python train.py --model="image classifier" --dataset="telescope images of galaxies (Galaxy Zoo DECaLS)" --train_examples=88335 --image_size=32 --horizontal_flip=true --shared_expert=false --loss="binary_cross_entropy" --optimizer="muon" --muon_scale="match_rms_adamw" --batch_size=64 --weight_decay=0.1
Rows from block 9 of a small image classifier, named by matrix and row number. Rows with one number within an expert belong to one neuron, the router's apart. Each number is 128 + 32 x the weight over its row's rms, rounded and kept within 0 to 255. All counts start at 0. Numbers have three digits each.
Before each expert's rows are labels from the 100 images, of 14976, where the router gives the expert most weight on average: "colour at peak" is the nearest of a few named colours to the mean colour under the peak. Only what is clearly more common there than usual is listed. The data: telescope images of galaxies (Galaxy Zoo DECaLS).
# router: router (model.blocks.9.mlp.router.weight, 32x128, trained with AdamW), inputs 0-31
# gate: expert gate (model.blocks.9.mlp.gate, 32x128x128), inputs 0-31
# up: expert up (model.blocks.9.mlp.up, 32x128x128), inputs 0-31
# down: expert down (model.blocks.9.mlp.down, 32x128x128, transposed), outputs 0-31

# expert 0
colour at peak: grey
router.0:122104144094132186142083159141136111131123122102085103155074110150099196087110149133068177135091
gate.0:122158147148168147145140127168116159156087134077146106110098164168094180128079148085127152108133
up.0:165154116123135097116119102093094116086130130153124189138127068160137159160141057101158118131145
down.0:139069099150088172146113106154153140126178131135086103088106134128156128073135153132075103086139
gate.1:197094106138049123120143136106088094099145091140137112186157128156156130179093085116144093150154
up.1:154137071131072149102118125097014102094127092141129121169141077179139149131088071096135086163136
down.1:151185107111013087180094123147110163129125207163115156125095130091110097121134122139127136117103

# expert 21
colour at peak: brown; grey
router.21:109171092095096112133148107153118138126125161152137119126092073092121105141166169180088221098203
gate.0:125138152097127104076137148149100112084128163132211098164127107131144184181153135169154119096148
up.0:120067156145123097055153149154139085074149133140171144183152103136106180198133101171100132150157
down.0:128096159149136117125128112042080130108126151093151178140078174106144121123108034112129116162129
gate.1:096033185188140137090111125128105118104151085186136127170201133096150178119128131108159107150107
up.1:130095140159187125047104185104160097108127067139137108141183086161107148122121121142195127170113
down.1:060156107128164151153144109128145109125121150181097139107188207190139149071106078131140126132133

# expert 17
colour at peak: brown
router.17:138172123153180198148104139066100122163125130137136080190102172182094169103133086151059102100092
gate.0:123159163137110129135103161121160114134128121111132194147160132142114100128089093105119095149053
up.0:087173106134124111136111111119131151122144125094133141118121208089190164072147114117182105084195
down.0:111167156119176188140172102094033137110080089104114155087085114122124146111149108131159187063124
gate.1:128128128128128152128147128128081128134128128128128227128128070115128128128128128128072128221128
up.1:128128128110128128128128128128128128128102128128104128128128117128128135123128152132128128128128
down.1:128128128128128128128128057128130207128128003128128128111128128128128128128141128128128128154128

# expert 8
colour at peak: grey; pink
router.8:119094065118143185122119155118091109101092125081114108142075152114148098149076121154108120150082
gate.0:154097131183168084079125153147096154126139119156197162139126044086109130058171158158113178141101
up.0:070171125038124181199165110118110128124132179131072099126135198108121131185120095113136084123128
down.0:130133104170130099115018143144136177110204129099088129135093078075115112074118163144070097079105
gate.1:122137155127145109172129136137060125103081135134118113143113086195104142099142132086119141084173
up.1:130131066102117125156083127118071107187102110097154112179068121134085143158136141052146093116136
down.1:142117087098156161071117132197161138116162146099152105140069126158169190201128135095153157135126

# expert 14
colour at peak: grey
router.14:165138109116139119143182140089130126143134147134137068123120111156115066141096158149124159106085
gate.0:128128128128125117128128184128128128128128128080106128128051128128120128128128128128128031128128
up.0:128128128128128128128128128128128128128000128128128128128042137128128128128128255128128128128128
down.0:128128248128128128128147079128128128030128128128128128240128128164128128128128128128128128128129
gate.1:128185128128128211128128234128142128128202164059128051128128128128128128128151128120128127128128
up.1:127056084128124128128063128064109128128128128154128128113128128140129083128098128109128143128084
down.1:141128128071128135141128128135128128207205128128128128128128128099128128128224128109128128128111

# expert 30
colour at peak: brown; grey
router.30:192082092140101182163112163051114174160142177107137163111108124083111122126157127195136132095109
gate.0:109123110176126074127072140120086117127129164128194111152128119101121128126137108120097128141129
up.0:188095138159132181128128135148147125138127133128102147128128170128124122096117188233118124096128
down.0:128125127054129129121112082175131129128127140104128172123087060137129138128128195168132135023128
gate.1:183101103121155113082085063119135121177113129207134127083124132114106140174140156159109087107163
up.1:224175098183093146112088056121127151097116165173112093095142195094113114150111128141115052096087
down.1:143168128155164178141156110131160108132149123117109155162119124099111153127075129119092102118131

# expert 18
colour at peak: grey
router.18:117140110150156147125116142057104104147112155116052129169160136124113122171101131162137144165147
gate.0:118200084122076143140128148081100143155130067110125133123149105174181130108144095093119141104155
up.0:089117127110079139148147183115072129182069120103131134147110150154133115183111144078194123138151
down.0:097133094067159108125120145129080151241065157125157182111099095170119126205142124104135139193148
gate.1:068097134115134138140150137133073133160094142143164056104041152107134153107121073124117188141119
up.1:124142125123100129192123128116053135153110099088165123134108092127131145149127113127096205130076
down.1:125113149087152124175152222130064164143121061064122133136102136149152057172167126145088166137115

# expert 3
colour at peak: grey; brown
router.3:110091171105118080108139115108153074101141125097094117102138094122140118106176143183074077121097
gate.0:135128076145185124114138124142145163105127166131127139119114161089097112181141161094140099133100
up.0:041212146131131105123097163114120175133139113103151137162165150141163168099118130130119116133126
down.0:098137160154145083140051111126084133160178095131126072136170080167136150127149125122112117054127
gate.2:128128133123128128128128128128148128131128128128128089128216128128128128128128128128128222128128
up.2:128128128112128128128142173165128128128128108128128128128251128062128128128128128147128128000048
down.2:146104128128128128135128128128128128125114128128089130173133220178128128128255117188061242128147

# expert 2
colour at peak: brown
router.2:144178107085145194158114101090135222140115178153156161173134122138150089145156155169112114177104
gate.0:129127126095133109148053094120131144116128144128139131106119127057153104095059171128155149194129
up.0:062135111145153160125110198129140175125078130051203129094066138092122095128077128177133135140125
down.0:144131134143126122188125109115149128056120135197131127129132127165131103135140150089150146130201
gate.1:107104115115126090128108093169205117196127172162092087130082146174171138178130137092097118154156
up.1:129126093071111104169096145150212142080138181095131170154052144142106111126158151130089146058107
down.1:104169139121091125109171099113120116145162144146169137151141102086110126179168138056115138123114

# expert 12
colour at peak: grey
router.12:147120141060134144142159123091117190131114099131071175123117117191119153074197092107156195130122
gate.0:151125123144111073141150082129171104198161077128154133135118113166102154146120130164134123180146
up.0:112177166123172170118120147144058143081109161114112098105137134064134110120133118055152147061129
down.0:127116120113054116156097144102136094146150122155118152128113102155169120138122112152157069099146
gate.1:109107104185100150126123112155155133126147096134132085157063161145142156103100102186070181099129
up.1:138136149195138137118158136115105165127124166126187116146104118092135152128113133181036127137115
down.1:134145163112122113158104123154148055139171187086188153149167066103133119128154117198123091099106

# expert 6
colour at peak: brown
router.6:128153155093107123125136133111068094152127112204115131145132109174164111101149131183158117139193
gate.0:055123125119161156190087144118133154147096123121149127130100111133110141135096104162120157075174
up.0:086051175109107113147156086147137123166058174129096095100097151158106171132131111116167081128090
down.0:188100126155060136126157144124101145079163137067052130132148130126086104182090136072107068176124
gate.1:128128128128128128128100128218000128128128128116128141128128128128128128092128128011128128104161
up.1:145128128128072128081128128128128128066207081128128128128128128128128006128128128128128214128128
down.1:128128128109128128033128128000128128128128128128128091128117128128128128128128255128128128101128

# expert 16
colour at peak: brown
router.16:137140089122140148173119108058145137142173158138151075156162176164099124103125112179112130164095
gate.0:117142128129151098128065117130102162128102109102190081128126128103204161121101155149158135143186
up.0:139068075143133120132137139143128140127123124189117112140089121090126128117133143135122152117108
down.0:076118155136113132140122119106142143104098165188134099090112102172131158129104122147111113160134
gate.1:119106074128096128127117133128203116128128156176023128136164128209117128121128116136128109133128
up.1:111063124137088128128117130102198086128139112134068161130178090220106128128128099133128128146126
down.1:128143128128128129102107128128128128106062112136128128126120128042129128128118074105108128128128

# expert 11
colour at peak: brown; grey
router.11:081174092133151119133166168153103164169175114143055084119139154150084170140179177140121186131134
gate.0:114163105087101113119096115131133096142133114194162120134137085066069143094118128160095121049145
up.0:153085156128112107093197130121113145122098183087110145092149114199122120149133094130134140196118
down.0:100143101161081131118092110147126166163151102117164145130083054127153169165101134149090114019096
gate.1:151115121153129144156111159110132146181114135072102150112101092152056188071156098141117140043090
up.1:118142188117152110153139110165083172182142119156090119146089122166115166112112078100107142093137
down.1:135160136122187154138124155074091153140123141113131140156126104106163120137117137147113168143107

# expert 27
colour at peak: grey
router.27:110121149148155188183145147139083105130131115136173125095121155147111096149154112129160107100124
gate.0:104117113155151133163156150104124124120168140137131170152175104090061137138157128117092157083146
up.0:146074077152103168115117177084133156119226099134121080125103099104080108129192193103114103119143
down.0:131147137102134124149101081131082153115144172102117102063070138129197068118158113130115151126126
gate.2:126121168120165149109127143108134126103133127069152170130115112124103138113128097132086176156151
up.2:083090102055126153099128145072100115139137119146127154148126073116058169159159093105100125150221
down.2:154143065188139139144185061050125102139098128124125054082198085224151170129108128137188136124075

# expert 19
colour at peak: brown
router.19:118190143119125152147130152127068092149153161173139091109121142145126098159143128112130108115163
gate.0:128151128128141140133128128128134128128137127128128128119095152128128128128128128089181000171128
up.0:128193160127084128132128128128182128128128163128128085128111128051095135128128128162129111143140
down.0:128128128128128133161128128128128086128119104128133128128128134128064220128153076075128128147128
gate.1:187150127097091080075156120151175071128094128128132136096090125142153076160127127128128130124186
up.1:091128037161132110128128128132138128127156156089137133149142179096128200151108186132075122130231
down.1:128117181087074122129226057073198128130115124128128129128121074185106079230142129132189125134128

# expert 9
colour at peak: brown
router.9:199071073180175068111184147086113123135132166165081131112109140119094121119152104143063097175109
gate.0:142119085130106147121114171138131084154114131116096146113119133093088113129134129163151177097196
up.0:140138063134125150118118163165102103136112160127080114106096137071122098127148110176148151110188
down.0:094155138158101084179072094162074156072148136151127170168116146070160132135118157129122128124129
gate.1:167132170133207144144164134140080137087113142149045115122107164080137088113114140095155153135133
up.1:095133208124168114151144136122085149119124120153052118157112162097122088129128109081133168122126
down.1:158144126084196122153079114155099206098074185143120104107129120123169124148117155154135130127171